Weights of a small audio frame classifier.
Model: 5.23M parameters, arch crnn, norm groupnorm, activation celu, depths [1, 2, 1], widths [96, 112, 144], rnn lstm.
Data: trained on synthesized solo parts of chorales (CocoChorales), 39062 training examples, 1.3 epochs.
Rows from block 5, named by matrix and row number. Each number is 128 + 32 x the weight over its row's rms, rounded and kept within 0 to 255. All counts start at 0. Numbers have three digits each. After the name is the row's rms in percent of the matrix's.
# weight_ih_l0_reverse: LSTM input weights, backward direction (gates i, f, g, o stacked) (model.rnn.1.rnn.weight_ih_l0_reverse, 768x384), inputs 0-191
weight_ih_l0_reverse.703 095:093180112120108153112077140088152164113113131104076137124107095102160050128100167130102099086124123163138151123095093121151189134164138076120150147174157098155049127132110163143159142086166148087159091125127181188142151073121109094181173150110103121132163156138158165140095082095080178151090196174090096125108181162163128136136133152177119150091126132124135118105075114130133118149179132137118133125139135115086122180123123169080167092161077097138125143156107157092197082124077138140089129157173150155148146127121111126091103152092075098096105105091093173126104093087156103156
weight_ih_l0_reverse.704 107:124159165079134124103176160135145100138116111089114074089157145128162185134140106131079102125143148132150149133106121153134102097121170155165171107171160184083179126078166159141075130116104132168143110099167109094153126140096134166124074159141121124085074115053135102071105147102100072121137083118078106163101101154158173119093106139109097153063148142145106087108072066154100110129123150175136114179093159139129149072178117156199089139113167091077155216050157029166051101124161144127082110143165124121157096098169098141187125169154126136156121177137129096083140134182137127147
weight_ih_l0_reverse.705 107:121166117119155142111169101127106158159149180080072102163134087083133112123126096157118154164110179100142189100142065157166117107145100137151167203162176132163171097155142140179123153108115139170176103106134088143190072114122093093134088143131101180086098095139118104163072164109138155063110072148133129125165083103061152100105092127141102116136084188141125119123148121160134117083062088110123174090090108123091144145095127179084145152143141155194088193122142152082162154128140155097098113099163160077149132146108135106123106068148117135097191085129104103135111102171136109161
weight_ih_l0_reverse.706 099:109150175111160093150183090101139135126131177118124148157140079111138101161124166201190154175122121123133142126115057165130138174095094121084088178190177122116135118133104121123152139144083161185123117115117122127157114160173109089119132179124149082168098175142146145171071157114122096077143149130170162140123110166165085140174132102100118072134109084136112098173128099105155114084071165081110104104070070128128175112137134155133135104113093138148085133145113104125087139194116082158084179144142179135172115121085168117087149100190143175128164163096086113129111098128138125120
weight_ih_l0_reverse.707 099:113164070141176062154133094110135094126134101143102116056132151086162152183147210142143096081161144111131164143179155068170150096097124066178135141092112169126101160133114111121112151124116139142074107118144159112160085117138089150117089099059169170127131163141157153103135185139149182126142111162120100103101121118145113104074163180157112133155086134102166079120144110102176144103191105119148137191149060120127108091126133134144101114102152170108149159188140146159142076118135112152094160164097100132159165145141219107186106142141128137137107191101153139095161098163096093127
weight_ih_l0_reverse.708 100:131098121163147152139165163094089136083103100157135115164087039104139175115141148156084139175129143133146115131116137123185132102115144123144150133086173170108095203179128179174168128161120162153104081165135084127121150103175177065141080120115069161105153074063116109124139163074165137085160119127090164154103181115169124087122143155085088080152161166179093125098144082111166097190110108178122154109080134129175114134166104168156109106099137097137112135118195082169122112150116146092147138075188149149171169137148105111102137092162115135120102094189113089146156096163187135134
weight_ih_l0_reverse.709 093:078126182129128103121115153146111105124075149127123110093110106182114131102106132126166139095184133065061136092120063148163117160146157135169099155170148089152109087094149127142060179095067167123126158063093105094155168113136144075131080142116109114159164124129164075125177065102044173060133062111157145096116130157103171176072130102112103102116152127081085080172059130165109065131110122085167125132160136105146133102135151154171118171138175134184082199148144150118148130192164123161089153112099094141194136157167123069111151148166142156120094178130137168078140078167168064112
weight_ih_l0_reverse.710 093:132131161124139141149099119133090135139126153160148167118135144124142081080091141180084134165112104077154119163155104122162108159091134114189157159089135110163094112134145174068084100144117168063068111098188090149119183164128105120177118155115175173109138170097169094127153105157069088176140140088102115096168108129082118201123139113088096151085114087153122114085127092122060109140096108121154181134172137154185156158151120153123075119128092149098095083120120107158148124170175165172077156164075115137136128121130141106147091158080139123100100153109089113131088179090158170164
weight_ih_l0_reverse.711 101:101112120104122154109155135174107070063144142120151174157158102093139153160081119179144145104087126139156135155142115115125098143132113116148079186182170144117129133152150174167153111166127106146159088139169105073118095178111108072161115158071180165155099125153072097150181143164084117096174138130149179086144159102155168110140083134098139074127073135076087143112184129147134144120144154165103169077150114123140097099147104162137137155125169080106111194141145128117101159128117088093083096112156138135157100085124127107119134139095108190103074157161089122134118123129169066105
weight_ih_l0_reverse.712 094:161139132162117127149112141157105157129141080146131178152130152130115103130090109191150096162138152129126071146131147133151134175155166127156158105079108101191081125120164123115087083075132152136131133142116079169126145130144112092099084123146154135177118184114106072167155094140125170107168109161114176142088177093154134116122156122106092199137085158102134186154150157125068102063139077136130085119131155202114125102073117105115085165134147154137134119169174085137093121103118153127094167075066167137128118063121091069182137109163101115159147102098055108118126084133174160109
weight_ih_l0_reverse.713 107:101124159082193118117115193170153145099097089172130102165085124103156138131133090131088086110096161042076118088080153119129108168124161161102140107097158138111175082100095088137078118064133086070115102172164078147088140185096143139093088181117121167152079091151118074130115165146132115072181090130133079123139159154066155136102132126126175092120070117139089175131141094133098106124161127120192108199134101128134125031157080153165115138088143111088085072106069142156113133179169154104129107109128094124147100077096081105203138136128127153220123108103094077159123103138110076159
weight_ih_l0_reverse.714 098:126084175068112105093149111119088166105084140114103093121082162159091105156124164136165167140104170067139127072128070136140163148098089136188148066087177076138153127147087146093098137133148123123170125121150118102133104065145157091080118129152167095091098183165150078100107148127113158117102121169141096133148099126091136131136152164140117164137088110064090111110133176120110187082158103117149117170175102178148132109127159124140147121126116138084097118192105162142102090135147096153130140166143144157120093118121103125145152112118071135132129158082109151135174146118119180168
weight_ih_l0_reverse.715 105:172125072158089105175119121136089168120105151133096104065137181108102114148178135096122159110114171164127142133170162147156123137116167077189157148113142092177153170171101187140145115162121130177149084116138156143159150125154134171095115046108177119145085161102135170103094188136141146102153148149181151100093078090126143107096148095197159150187146129096159127109080088121146131181148133158119136126135086128147097160153157167117119119109167131149139158180117112108073076122115154150121105154126139137133094102106141183115103088148161189066092143066090087138146142122084147101
weight_ih_l0_reverse.716 100:108111158098112122073118150124091096085160083153119084129114085131112079138058156195164093129093112133122186153132141126131189095158129176119122064124161141137144172070099166143098102093115151148121109151120149168160113108147132119135157105132200122134098079158106075107152194167111089088157134119094181109122078164128135100160092143091101119107166113173116123122135131087139121120156099161135103083065153136117104081063193104133090112098064154065083141134105144107128162107107192091107179160126182109138147078153160095166165138159103146093135105118116077127131102101155161158
weight_ih_l0_reverse.717 113:102137169112168148144158177194110139099128129147119182154116162126080189121078102169107159187088165080071127140105082068130078149122176113148153111095117129105127140143142109118164158110160158125165140139207081136114098131107167138102120120158097201100105119101107072109148124124122138134150068104128092161139123204073168126124146103074163085085125170150122164160140120168178060136125083164178160153153189117158141090128097107130158165127150117142163119094114123134088122167202139141084071108161110133135154109115084132125050153158103175166145111138093142125132123146120160131
weight_ih_l0_reverse.718 106:133168195092110176078180165162100152139175133079169137181099095104122124081124124146137135092155141051105159124145114133157096105141138142184178132098134113079136126086148108135103161096147162113156156164180100076134146153125134101111163135130135144099050150076068115077128130110112093133118067090087085113141139170147123102153108086131073116143147104125134164124127140183139083143110055142174179116130108105102174095191068130185132144128197099139174143100139082068129105115191138166131138138102115103124134153106134144123182218155092069157096140159086107157095076106103153115
weight_ih_l0_reverse.719 104:108153083156103150079093130135156104135113115182123114157108151106099072105113129107149100082119087150111099125101194122114106150161136123129109082075087109128130159164110127099091184137122164087082140089085155077119117119129170145102144086079133115076181168117138180148184124120164143145113126162071166086176137148145156099133140073153127117149183133103103125080132090085145157161104073116152136129094164140212089177148144151151103167145174148149177130152117178098175088083091129160112096117140155171146094122168109138151131175075086126090089084145166143108107115125116104106
weight_ih_l0_reverse.720 098:122112096122108095101162148157098172183120129115082057165095146193143138131167151178149147148098161105154129112171182110141077143112153126150143088113119158074152072137100107139116170119159163129112157157162145092154089171106170140154145208098152121130155107146150120134117172189107038141116181119101098178109123099080093139101186114136111154150146123126134133151096081101090150120147111139129094184084132152100168113137036089120090181084130150119177156114072137149189156156132167166084150179154134207124069132124093169169168157101071162190168121159079122145134102149154122124
weight_ih_l0_reverse.721 103:182168133128108111151108131152087160140106134094100091141140210119133096062099130149127115153129109137163076131172154082156126094171132104166159082073092161094127186101108165114164126096163097130159117096153167151078108088164119106116176168134091202156114154163173092137144096103109129140085176125124132150138100142074141129085197084084173146144103185192169160129107129150083084118109083190179155109138125106155075144177146097090086176161124119104152120167124148160119114119099101173106123135116195161075140101112080079166069109081114096110151164103113153076129142158177176068
weight_ih_l0_reverse.722 111:111108132153125153080077136078075085071140125120143132088163183084186129162116170110057121139164142153137149163106157180090088141089123090162161165101117105178093145108143150162091121124131168129092060097108092075086162116117112123153105119075173119101100082070130142161137060092150138161181105105096160110101213096138139068093168114162181152069178135073102111094135103127083142181124080114096102097171082104132066185158126103197087165142160086077115110138152164179150122127106155083162107170156140146170129153144083125158093137080107166120120121107095082104059167128152122109
weight_ih_l0_reverse.723 102:152166086129141155119059134152125164131174081108142127064094161153135137123159131107162143061084127133111159155110112112184114157121143098124135130103126107149171140165172120155099160105138146145116124098104138152121124163148109111136116112094183192177171110068118113119106173119159064055163131125174148099135101111103088164085147114155083134085106155157156096081099140132094091109137092169128089097093155123135104163092122161140147124121214146115151132151081066136071176194140116141120171202171092083136124076183104141167086188174095102165101166197153082117155157097129131115
weight_ih_l0_reverse.724 096:174106111098095082112096078060103153088110172122087090170148151085145110141089157134148150157130177171088145103079075159133138123123097085118055115162172115135099183158115205127134101153133122133175114101085087161157116141121153143143102093159109123122116082117125187186092163066113156117151127167154123156171158066176101088157122075088161126169149132150099142165079144146158073115109105151062111061154128166070116143096158136182134090185064133113096127150147141143173142093079101135157113122135150141131098160158148124090113132136094166105096152122166158113110165138172127095
weight_ih_l0_reverse.725 094:082099115106076126084160158168117131194123104102118148128121088107110127073161077137182150150145106110172154115104075092138161165136172193125159167134154172058129178162078116170175161116134065146100104107166082119131154186128080113138117139143075137138098114098116078121135156122128074115162117125160122165112090132086144138134133072056114074184115172129140176182162184163159094159175097105123131151132164080085117156100126120096169078096099101201092176126101085109108119106117129184157161184108134151146078168145087152139115124120170144125140095169066139133142095152115101104
weight_ih_l0_reverse.726 112:133145156134132114104153185149171118176110124182082120166091067155139157138148071123108169132106157153107150112104116124111052114151123153104194095156150165109118116166191136148138083134141139070168158144155074134142116118110133143136139150120079190133048130137177126087138095131117118149142146122104124088103187143054161149095090109077097092071071174111155106101104118230155105170099069146119126111099123158127145169176086115171128166137160157153113135093143125121103149151154175169123152126128122156150119133164090142113147180147080151180152142182128089099124092175160104086
weight_ih_l0_reverse.727 102:120139151135131135116120082101101195155071086142110076135115156147103098172082174133168165149170131140123146150138107151143154113165140076102134107114138095150078138080137141148159168190083160166141171156055175165141158138132094104167129153167126121086131093108181109163112160130154123148123192188086158146099138064100171053104116137162096149132126111173126079127115139156086084158164145157045106039148129147182118124108172153117138132149090159093092096124095151160174138115055163104175176121188121158089174146111074096116126078132142111133147129127153092087095123104121151107
weight_ih_l0_reverse.728 098:111174092143159103184103145154174094086106097088139173103114168102083150100113100121177146116149097135169098117115178092170090129109098145157135135155182149178126171081105138118144138181113166132084141204100075150145120114072113085109128148146183186193130186168123144122143161101150122059140176117183128163109085138168083123099119187138138109102144088090122115151147116114141155116079119097138170099131148155100099072085112175131116133102064105079123092152159098139074087095114170133121092130043132136136129132117100115128169067221109091124057148153074151190111068125110155119
weight_ih_l0_reverse.729 098:142120189099118134127127108141078076150153106137102116161098084131152150105085126130084109084100180116077155109102105138134081120149101166164178101129157187131126109081181125169104155083090097152084115101190089169121112202107139113159130164095154101103114150090123117137116124171071087084144068080126083160128119113130174153085072149133163141171163157136156159144132163084106136090109138103171166097132082084151167080161100103145081097144161103155154156058147115091121106105148144151138152159077128113173175119084073137141177159172138137191119187140103112136135065153140114175
weight_ih_l0_reverse.730 096:163144086116152139178149154081153070097155114093072136150117125180141173142119112079102160140124144137121138114068079185147095124141093141180133128143181128200141116179117187112121132163123145150173141139176094100146190152152129121133072096153107172195124081111163097129155093106103115146145066168130159114128105105119100146131129094085150158084173096123094098134161102154128132125107102109082166098164126152100098132132105142140131122157190067090073124088127132091067144161092159098164176114194097095113189104121126055130143156133103164082160141124133141156128072133098113097
weight_ih_l0_reverse.731 092:162099115121130144086130146080104117126141146225104128146085120117081128136076142164128125128130104166088119183117181072153078080083097153174203136094110179112088188110151144137120142153145167167123093090141149124098162145077154181143164112074081128195144154140106141080072183120099110129127183132130098135079170075154127112102132160105085147119115150150115100118108126160158109092126121156173170110182099163092126174168132091117159148157139158077094105125101111168159107103087160165146170141134104167143092063108079074114110118136140158166079149168152113181107105085174177134
weight_ih_l0_reverse.732 117:114167152124170103174134177104103065138147125179156165073101124124080130164145114152116066143143178085145086077166101170140056179083108084148108105152145149125134095110171108153158169075110119133141068138154104115146107116102155129115069069078137194195060125149109101136152125142082158100183092130145134116129147098071170121078155154111076110142104160134102151081113125156096138097098135143116163141189131079124160081179095147139096209147143127120094111179146139166107091157129201139095093127168079141143141059083076077188125158116166150113062174110143103095116137111132094179
weight_ih_l0_reverse.733 103:143093119067134187143118109095100127089123098175108121087166120109168193141197123134058138182105160141199035105175122175145109105142176150117200123161127164090141139138105109155107097099140061138112035101143088079107141136119165089144155152116139188156090090043170129084110122142131160174134136120094145106152201094152105163103172086114091119124113146109119172122138080117133143137105134181126111116136112134196084122135167158131145170126171118079113158140133080097130115108107180185128148119172131160119120102171093092150084162092092132132111103180154073151109177171194115142
weight_ih_l0_reverse.734 094:131100166121130108096148110120077188122057122085180175111102077126101108086148111155132123091118179103174103105079077154175114158090161129153111074107144110153079178160060105112173110182114140136164188116120086145170177099100096141180184106154134136138140114139090068151150177155053081064178080142130116161133160102133180145121141120111144097073125175168168130145125116110102094116140163086171080145100064106178157141106104134137128166142174182174082177071138073139099141125139132128088127143089143102135140134073153127145173128159094154151135125144148091175092131110126102084
weight_ih_l0_reverse.735 110:155174093164140141165100064096060173145121091141123132124124148145161130132132114108076095149091138167090099122093185225105180163102083099076079160121150092158079189073130185147127153189158163067087147084147166145117167124178095115160114122114162133149188142156203119108120130072127087110107223151084211150105172119089145110131171095189121114139162063145065162145175186096176168103148138089129112117162075171117096144094187141144119140121074061165111127131164120151100104083116105155171139136137117187125172163161121104121103105127163090163105156157165148110131174142133111172
weight_ih_l0_reverse.736 102:121178120126174132142155171139116102142164127077128107083138077128105138162140122140082150192089151109109119168141111171101145155081091150113183129185176095144113155140108138161116086158126139140124139091192110082143129140131145112194083178083102107171176079095089085091135078079111146082108120152149143137162129089144112126077102157109157116054090180129121108148130100115128130102129142118151178152090062098114132169135162098172111136146137097168102158093094109168092133169142146117109090133126105141157155168125152076178082101108123103127112171157082143097108155150131090157