A small audio frame classifier, trained from scratch: depths [1, 2, 1].
Rows from block 4, named by matrix and row number. Each number is 128 + 32 x the weight over the matrix's rms, rounded and kept within 0 to 255. All counts start at 0. Numbers have three digits each.
# weight_hh_l0_reverse: LSTM recurrent weights, backward direction (gates i, f, g, o stacked) (model.rnn.0.rnn.weight_hh_l0_reverse, 768x192), inputs 0-95
weight_hh_l0_reverse.505:148095154116125121154112161099121153112145124114151147143084138148162119126094122167167157119147093152092108064183134100154119101085119062102085115099143089138132117113108106158169164159134113083134095118134138142158125164147099145080118092166137058138157093151132105139133140123089123130
weight_hh_l0_reverse.506:139083109090086127110123080133120132164106092067096074142142127154099086090089129145136161105160141153106146172164151093109093100140105092145172111074106104125119158115158072104159149077138124075147083119184110079144109107160088087097187154101156085162071134107170170132085112099145100128
weight_hh_l0_reverse.507:177104145124101114145146128136138113111098137168102099178147115106105134092103114098098104114131097087135166168148090180084074093142123136114159087155109100182184181123145178087153116170152078063138116145077123116101158160118134143125179141159147155159091097096165131179102106129179126124
weight_hh_l0_reverse.508:129161185165126077097106122144154141119122154142092094096096150118152136147140110147144119129160113152202125123194111104180155107162120099151121188139110112139081111130102118108095106120147164151132187123132201163159152066102155169116119103123122132105131129117165088060166097159122086103
weight_hh_l0_reverse.509:098124082165120094148095162152103166091098139167159179174141143119157140160095163091103085158176124098113115117149157058146168104109180113129082170171152103098109166073154193117173163095134181126115084075144112092127146152072118116170160135178125155100114098111084081118127149111159128082
weight_hh_l0_reverse.510:097117105153114154102124170102150160095188092131057145186095111077121115112120136176179128119160151125183090087173136121071166123148116110098126132079119103181149130069146139180117137122115182152183128112095134135081141106124088179178189090159112149101161118160153093127149136177146194181
weight_hh_l0_reverse.511:136150114153152147174195108081146147098036051151086103147179031147127109144155203049157168128150113066147199083105128196053091108144166126119149101061089088071154176144126209112082131117147078083175121131117111124120072072087087149092141095106091150189120121109120178133067156088178140077
weight_hh_l0_reverse.512:120184165151089133113127159125161154118121145161154157087110094142131083158089157170119147135124115132105091071175114159167144138110187134066158174125162091179114128118088056069158161172141088112098113105105094117141154112140100137168170128111151073139081146124151164135085132101145109135
weight_hh_l0_reverse.513:160106131083133087127098108181145123100116125159084099166112185164122136104086091141080068113105139166159120137112176112123092178121148173144079183134122109140169143167111127115142115112099121148114184135094134110112155145139157135096139117074097161096168094178116119182115134138120168174
weight_hh_l0_reverse.514:084049143092099122118135142141166112091125125125102159201149122107153127170154133174117139113149075141120093128095170110139191096127124091112140097102120136077128130087119149087163137136090111112134105115150114100132134156141121117118153125156117096089114143121140162129089125153123190135
weight_hh_l0_reverse.515:160135106128110161113149187161074164099163127149097152166137147146150118143156123128103121132107170125124164095064128137103105167074106110095089138095183114181163155111165117141167083176097161150161111101125115178109132137153145153180146155140110167132163104152117135156185091169103096106
weight_hh_l0_reverse.516:144116103170119104086137132180191071146095105170101136112127132087103091172099085084128125141144152147137163126168183076129156106188110086117087185114180088182119137092143142180146096128140149152083174138107184104145145091177151164122099130143153118118157085077114120081156128097089127117
weight_hh_l0_reverse.517:106164105179116173129130132122180111125171094140159138096158118142131171060144148109123141146092062124181101094096155120189147128095058157113154089112141104177085113144114160094111154089094104173091153161123128161163140119092104185174122155101126126169146138132121154144092157131094086101
weight_hh_l0_reverse.518:141098165145121125164161113100073137089094079121142176136184112124140082135094102162194153176110122129128145177193095138149089134086162148078144153140126113101151118157118119130119087117082134095083117086108122067094140089131140113186113176092160149083148131160138103162104098140102096156
weight_hh_l0_reverse.519:091169165099076135115149186128107144166092168154136107147066156117111163126141158170144145160120085151147153138109124105121185181135126149154180156147092082127160069185124136090150098135135126143117125110139078144102110135109154152070125094138156166186167127110159160122110145101158116158
weight_hh_l0_reverse.520:088161183173132127169087107107124104123192107175149108137156143089126196141099141133089125102116152141125077085147125121129092133092051090105149109104092112110107124154114133135116088139094075166132182089119173177169150157078152154141084116117144112087114154086179090084172115112137101140
weight_hh_l0_reverse.521:171187094146119100116108121118128125138141149090125081123168084073163154134179143180142130151120168133068143099122111142146121095060107139150121080153089102168144145098163170076119162077135091126067128116089082189181160092144199148171126118152145169143151117127106160198101124145070128090
weight_hh_l0_reverse.522:120112113117171130130154088124152109162118116073108128071089089107156146152133163103095082162120088149089163121125155116101175175142089117157097103136165104143093074146173131121090116065112095145178108174147097098185094148102098092128129141163117135109176162122140120177126089126125148149
weight_hh_l0_reverse.523:176152125156089106083073107156135089095207170178156165132108148141140159165157105136186098163138124140147100163109097100130114115099153148121088131108115085181112132181113152157123090196172121140118155068157141163111135107116092182127120145181143142134114126136179059117134120107164127096
weight_hh_l0_reverse.524:104124147112127175169154098118145124173155139122140136125140092117085105114138155115129106079173170124176110144180077137106080087143168157093192155084162100105120115088167141113131184169140172099090103133120168097125095096173168080139134142165122142075095104141138118077104087110163146177
weight_hh_l0_reverse.525:110143118089154164156133134099101132098115100114173145136116125174153134122149117115086096088113177134162101094152093163127105131103084084121117151126111175142149126163134131117123101156120109168164178125145142175122169151134090147150130175100161131113090175077158112125149170145119116106
weight_hh_l0_reverse.526:123149091147096185124176132141137163174147188156137082129122100174078105162190118150097124146096150155129107151147136100078116063130089101113112166082176153150162110085095138143147099125119086089153132109169159161099148088168163093115089130141107091089123156078107085104124087130116129070
weight_hh_l0_reverse.527:138172169146164175115184109135178150138119095174112141091139143126114160091108126187103107167127107096113107147151099166092132168111071153166125075183113119136116116115139135113113137065092164136102125121088162134197142089122165074112148109143138076148106140084168147129146070158066090176
weight_hh_l0_reverse.528:100125151111148137120161153147144109166142141144128137162097160148121119166119157127140119140084092104099153153164100093133146077112089153132153187138096152127151179156088156169136102092127163125143087182150154156135121068142156155120093153087086140146099155115111104116135169100107128089
weight_hh_l0_reverse.529:170144086167123101101085124132120142161143109092087158097156143176136119134130125146103153103114137083101140152137100129153111124141141153100162110144139127149145115154168075149124135087166128086137144152153148115178151175101202157152118153132137108135136150093131128086144106170146148110
weight_hh_l0_reverse.530:099153086116156143135153156091159123172174149144144097129161098098088131169102169148170175156103169103176139178117143142099157109166139111161174134168165133164155166083111080138128126151132102155109075068177134102088134082157178109128141122181154080081153112079197130101090131156156142090
weight_hh_l0_reverse.531:120151139104087142106119093086165138101153099165174090116144091134095173154144172084109077146129162109176113165148172108160125150132064144099086116134085063119121145125079086129142114173162132161176116099146106174154146133155151106136170135167161087128095107105115130100177160144141113105
weight_hh_l0_reverse.532:086087137131125159154084096164088141132158086091074163140164113110122084120155170174154115094099084105143124114137157088130160145106110142104140124131078136129144173104093175137140151131082129128126162106159139124115127136122166099184150120113115112138170097167135143134212093119164153087
weight_hh_l0_reverse.533:063142107143155093107129130168146166143122098101088164077139132127177090095096108180158137087180089117119167158125121127144160107124098101089085160086138164133087148157174158116116168152136149160111137132151143136132151135161082152111182156146162147127100163125116158157104172152104140102
weight_hh_l0_reverse.534:141112098130102161142075127104177084091134096134120092149098116172134098095167181123097163155155127113181096119122089155102140151152096133149100110131161148154145088186096109087122085128096133102136170106134130136148147138133134161134145181143116071106140138132146129121058172099107125141
weight_hh_l0_reverse.535:114100159080179101136158203099117085128171156104155083170140178116163085144114087119116105109103152166135170127102152077116170092122144068070164099061103067128102129118116130196099061187195153116154160153153136128090186130173119184110115089152148079182084086062141088134110128157125122150
weight_hh_l0_reverse.536:157101105152094105130148103172158127137128066098125119088118083163108165149099105161123129186146135141126123142057136100192119134134173124140097154104088130088105104187193131086107130111098078184147151119088110132159090151123172141123137144154127100101166121145162146173143074123082136157
weight_hh_l0_reverse.537:104152088160180139077117103079088146139091090138093099203161103122167091136155125164104126133143110163161081158166092162133134104126118098118069127114170110176130142140091171118184186116141170040177081088132150120173179090100148148133170122167128151117165123139158124135162159139137164115
weight_hh_l0_reverse.538:156133108128170116125204123133129112086164057096109113147078120152155153077086128200118092124164111156103142138102149142111126161127112166184158128129129125134173199174102130150114154145067111146157151136094130114162142055078155155168122117117157154185167094123070094148156139079192167164
weight_hh_l0_reverse.539:118125164108149104086127154122138108132140156165110100152106104103088098141174117094092114131111122163188091144178113143081088142157156130142147081115143153100125068118082149120129127119108128089129121118135155158141167103158135133064147127154117136153137157155152136174054109168157106141
weight_hh_l0_reverse.540:105177142149158083102149115095109173089164147140159102138096136151146130135085088113115153110148097115177192147119103114157088145134135116092178175147159107164143100124140096151106122151152106073135108089118114083135114132087167149163121167136109163167092106120136074133071160145145127127
weight_hh_l0_reverse.541:138115070133105095145150116139116118096095174166166158129170087094156098123101186133144165131099075121163177149096155129111127132089080117171149111137087156162120096106141111132107100165148122065118115086098130176124095132135090088126165102097148095149115116085117123096146072128156084115
weight_hh_l0_reverse.542:094064173136124114142185118098158151155146165161110124131114113102109179142088192133096127105179124088144119078114161090160144162151178119144064109147110151108183142140153149166099102109146084155084145136150145122151155070117103150156116092121080182108146116123153103145157113144135161137
weight_hh_l0_reverse.543:128135156130125110189089131110137149091093208119135077094130183150060156096090147169092117167133180095109145143167110116145074176091153094129129142146102149153117046166105070087074171171133141148061125104190137118149166103181118148097124145169128093097136139084169164094078099138138076098
weight_hh_l0_reverse.544:133156160151168094085067109081159144109188142135147152103123192171149138151107159135136130107136168156084123123158166157136139129176168087103107157166155101080065160104149149116100096097154103173119099148154108125113087165082173090108156155124144136107185132122155152088183141079070087154
weight_hh_l0_reverse.545:114096173094137156139134179170112141136141090086149128078114089124097092131128077146094130150158131107169183138117091093123097131136158164142072169075153151099121181167159155173129105121118118116160126146130122144102119129138123132174132156128140167171129104131148119115158136094169127151
weight_hh_l0_reverse.546:090095105161145141121088119118113123180100108089117115127145051129155168115089132095139158083173065150155149152123181160150150155169165154171119139086082161099138140117136128132152087093103185071105057084106141135148150136114109105115161126144078098165114144089128091160166138084164179151
weight_hh_l0_reverse.547:137173112150104096148078130153138144152070144075156141162159123114163073078122141140162071146081117081102106188137108138174110146085179122126101151133144099075104081148145099100175169115115104137181150156144108178106092133167104123191138183130183127098143186122170146133112146149146151160
weight_hh_l0_reverse.548:149145126062134120156158145134152123157107105137157165153077172132111152102150149177116143153145130131103127187080136094106134098091121112164146141111156126088106147097155148100144122103159108153091122153080121100110146104127144101081152177092140144147083158145145086107168128138110127155
weight_hh_l0_reverse.549:157096120114142082141137137120099134152089070079134117180139131136108085150084120128110097144120127157125163095103107121074112172089074113092117113087159123113136128122107094157114111157166155084155082085135170094103139089100176128159102100095166124179084150139162128146080159135130087102
weight_hh_l0_reverse.550:131124124162142159142161158144136165138111136085159162121114145161117161162146105133157173153134156100139180099159108102146166177147147132070108086156167112112116174197165121130075103141098091119159147121110116093131069150081164133105166113140111137162106166090134137091166147137149111129
weight_hh_l0_reverse.551:104141093150162104108148150099106125127104123079168154132151108129163184159083167178158157146107122093169133140138120139152122132069117110092166070111095134174158137109150103153129148095122139143166158111106152114163093160093165120119099163135130077160098127087093138111125124142073116097
weight_hh_l0_reverse.552:120140176107100077112122097161107142082090148143092080124142151139128169113139134138145092174086097179158159104123083122124095126128091148131150130140078098140120159186115146097142106078108148184145170165124155123123170129136138102172134160081132131096143146102137118132140085119105146124
weight_hh_l0_reverse.553:102157079178152148086083105177072135132139094120167122103128081161154149095194172100112119153166175126108122109144151113148084140154148150068096140164086090093105142145080142131158168143148123118191128116087126141135092092136163130092179076116120141181124113147083069095159173134096155173
weight_hh_l0_reverse.554:174183159180101104130072118150172108084107147092116123108144143158149094154126115082085177149084129098165168074151101142157090117150119146154124197155070098186121098114135133099085104117168138110094073146132128117120139159159158176186147098141122072106148155107107172101119130136101117158
weight_hh_l0_reverse.555:137153120183114132088188161146120183137123098054156069085126106102152099071107123093185189089124129102137127141124121175182147122146145106091162174203150132146037136151123130139111194118108098143071113108111125101124087120100117151151089149156178112113148145075173105152151152135070088099
weight_hh_l0_reverse.556:099136165106172114131110148163142088109059156181145146092146134091152184131165102144082094171106123143153101133106174063118170130134122140143118113118101147148076168182086111182088119114119195153169157184138102120165155150158135153160174153127171110157121134112081105127131170160110159105
weight_hh_l0_reverse.557:102187117148159146081140153125143160164159097151109093169094125095132153121178086087131121152123076095111108140106127168105166113131106155094158126186118123166137127163168074178144081178117168099100139089105169124091171083145118123097076093111126148137098089147138089095158110150123146125
weight_hh_l0_reverse.558:120128085127117086085181147146118105128121142163118093151107142146152149092149164153096128122104099145103100162131150176119175130152103080110105126175093094141119138109149155153105133082111097098155152155124128102158094090116153174117179107146114104096109153086132088102128158128085122116
weight_hh_l0_reverse.559:097087138168108112132094108120156182144170117156154117149124112099110105108145136137154167142093154076083173116172122130124163090153145133110147093158132107131185158125100107113143162104152096099158074125139112133171148137116111168171072095075143099151136128149098173103114152080099136120
weight_hh_l0_reverse.560:166167139133112099148166109063154171133168130098180138149158142107195168156133135113148093146131111182149102135095177116125139089173130097109116125193175097149141100114109107093188148105132107155130100090127148142146179100092097118157166147098112114064109101176145119149146175154150099137
weight_hh_l0_reverse.561:099074111108192050107158193088150131100137059117076117177156100089134173136143095096122099140138072089112106160176146074171172133099141148156137142057102165103164138145137173176161107152098147153193103108095136116137076099094133098099154132152121124185087112166157145112135106068143128173
weight_hh_l0_reverse.562:159075177123133107140077126140136120166155177147111118115095127126116117125108156166112157132185082125095165108149096118136113129091131149174110104126084104157093149103166099133165089112136168146120149144106128129149133138123144133105090094180113117142138161179162169119159090082157138142
weight_hh_l0_reverse.563:126146082127157147150082111108130114067156097159121104095133174145134189148182131102144166150096116134100096113082099138099127122090148118122152145150154165135082102084141133079071178088123110120059087192117155118181111121119196127172117130119099171165139129123070101148122133127108096110
weight_hh_l0_reverse.564:099149155149100170120103120188132176088109134176140145151114127144135133123096153107151126125148076094091152139147149120159104091108085130098103102155107172165102101117166136110082089131113097139130101095141114143169124158140133123105073165072093157103138099122081188162177099132175083095
weight_hh_l0_reverse.565:105118130178119131121120117122095130113147105058122127086118099069150119174130123155101127103161087116146136175135140128092173151069118087164175128162091120110135193140098143139122155136098154111171127074087121067114098133047099051149165130177065140074146138174172110090088082107098128116
weight_hh_l0_reverse.566:139133140143167088116127146095100197125189156151168111124160186160136109095169105113162107153117185129135134144127098095121148172152156120086063151124124165128147140117149129109110096144119155126148135143103111084168147168133111123155129166126160180163116153173148170129155166082161087083
weight_hh_l0_reverse.567:121118169127115093152151117125160124135059150098120071131121157105156094146132115154124136135143155092122155154127158190140145123141175131118096145149161133160111184173138146145128144129146100100122140165149091112118065079111130191129075147147159107151108086111095151190137165110112085161
weight_hh_l0_reverse.568:072108129142130144067112127106160141180149181133123139150157084086179159123105188112096132106168123114171146129099159090082175139098091134179085135070107121105117200130161138159175081175163160068126113081098150147152133098117112163141186116143116140129114156082142153156123119117127104137
weight_hh_l0_reverse.569:102097154144162133102184115107154153088103098149155153090106118110164162144088130137141084132109110156129139102104165168097130114125100141183148159082102109115123108136144094123110168144120129101150123146079141124123164141098110156165145123112084145120158103164115101166148159146082081165
weight_hh_l0_reverse.570:152147185114200081082107096153113105119157127192159185180136212080170154180112161128111064124160147121143140184154118061169131122131094110130125146143092164175113130086093126138105163158136129095174146140143152105119137114156095081109200132121154176153096144109142114185183152136137134122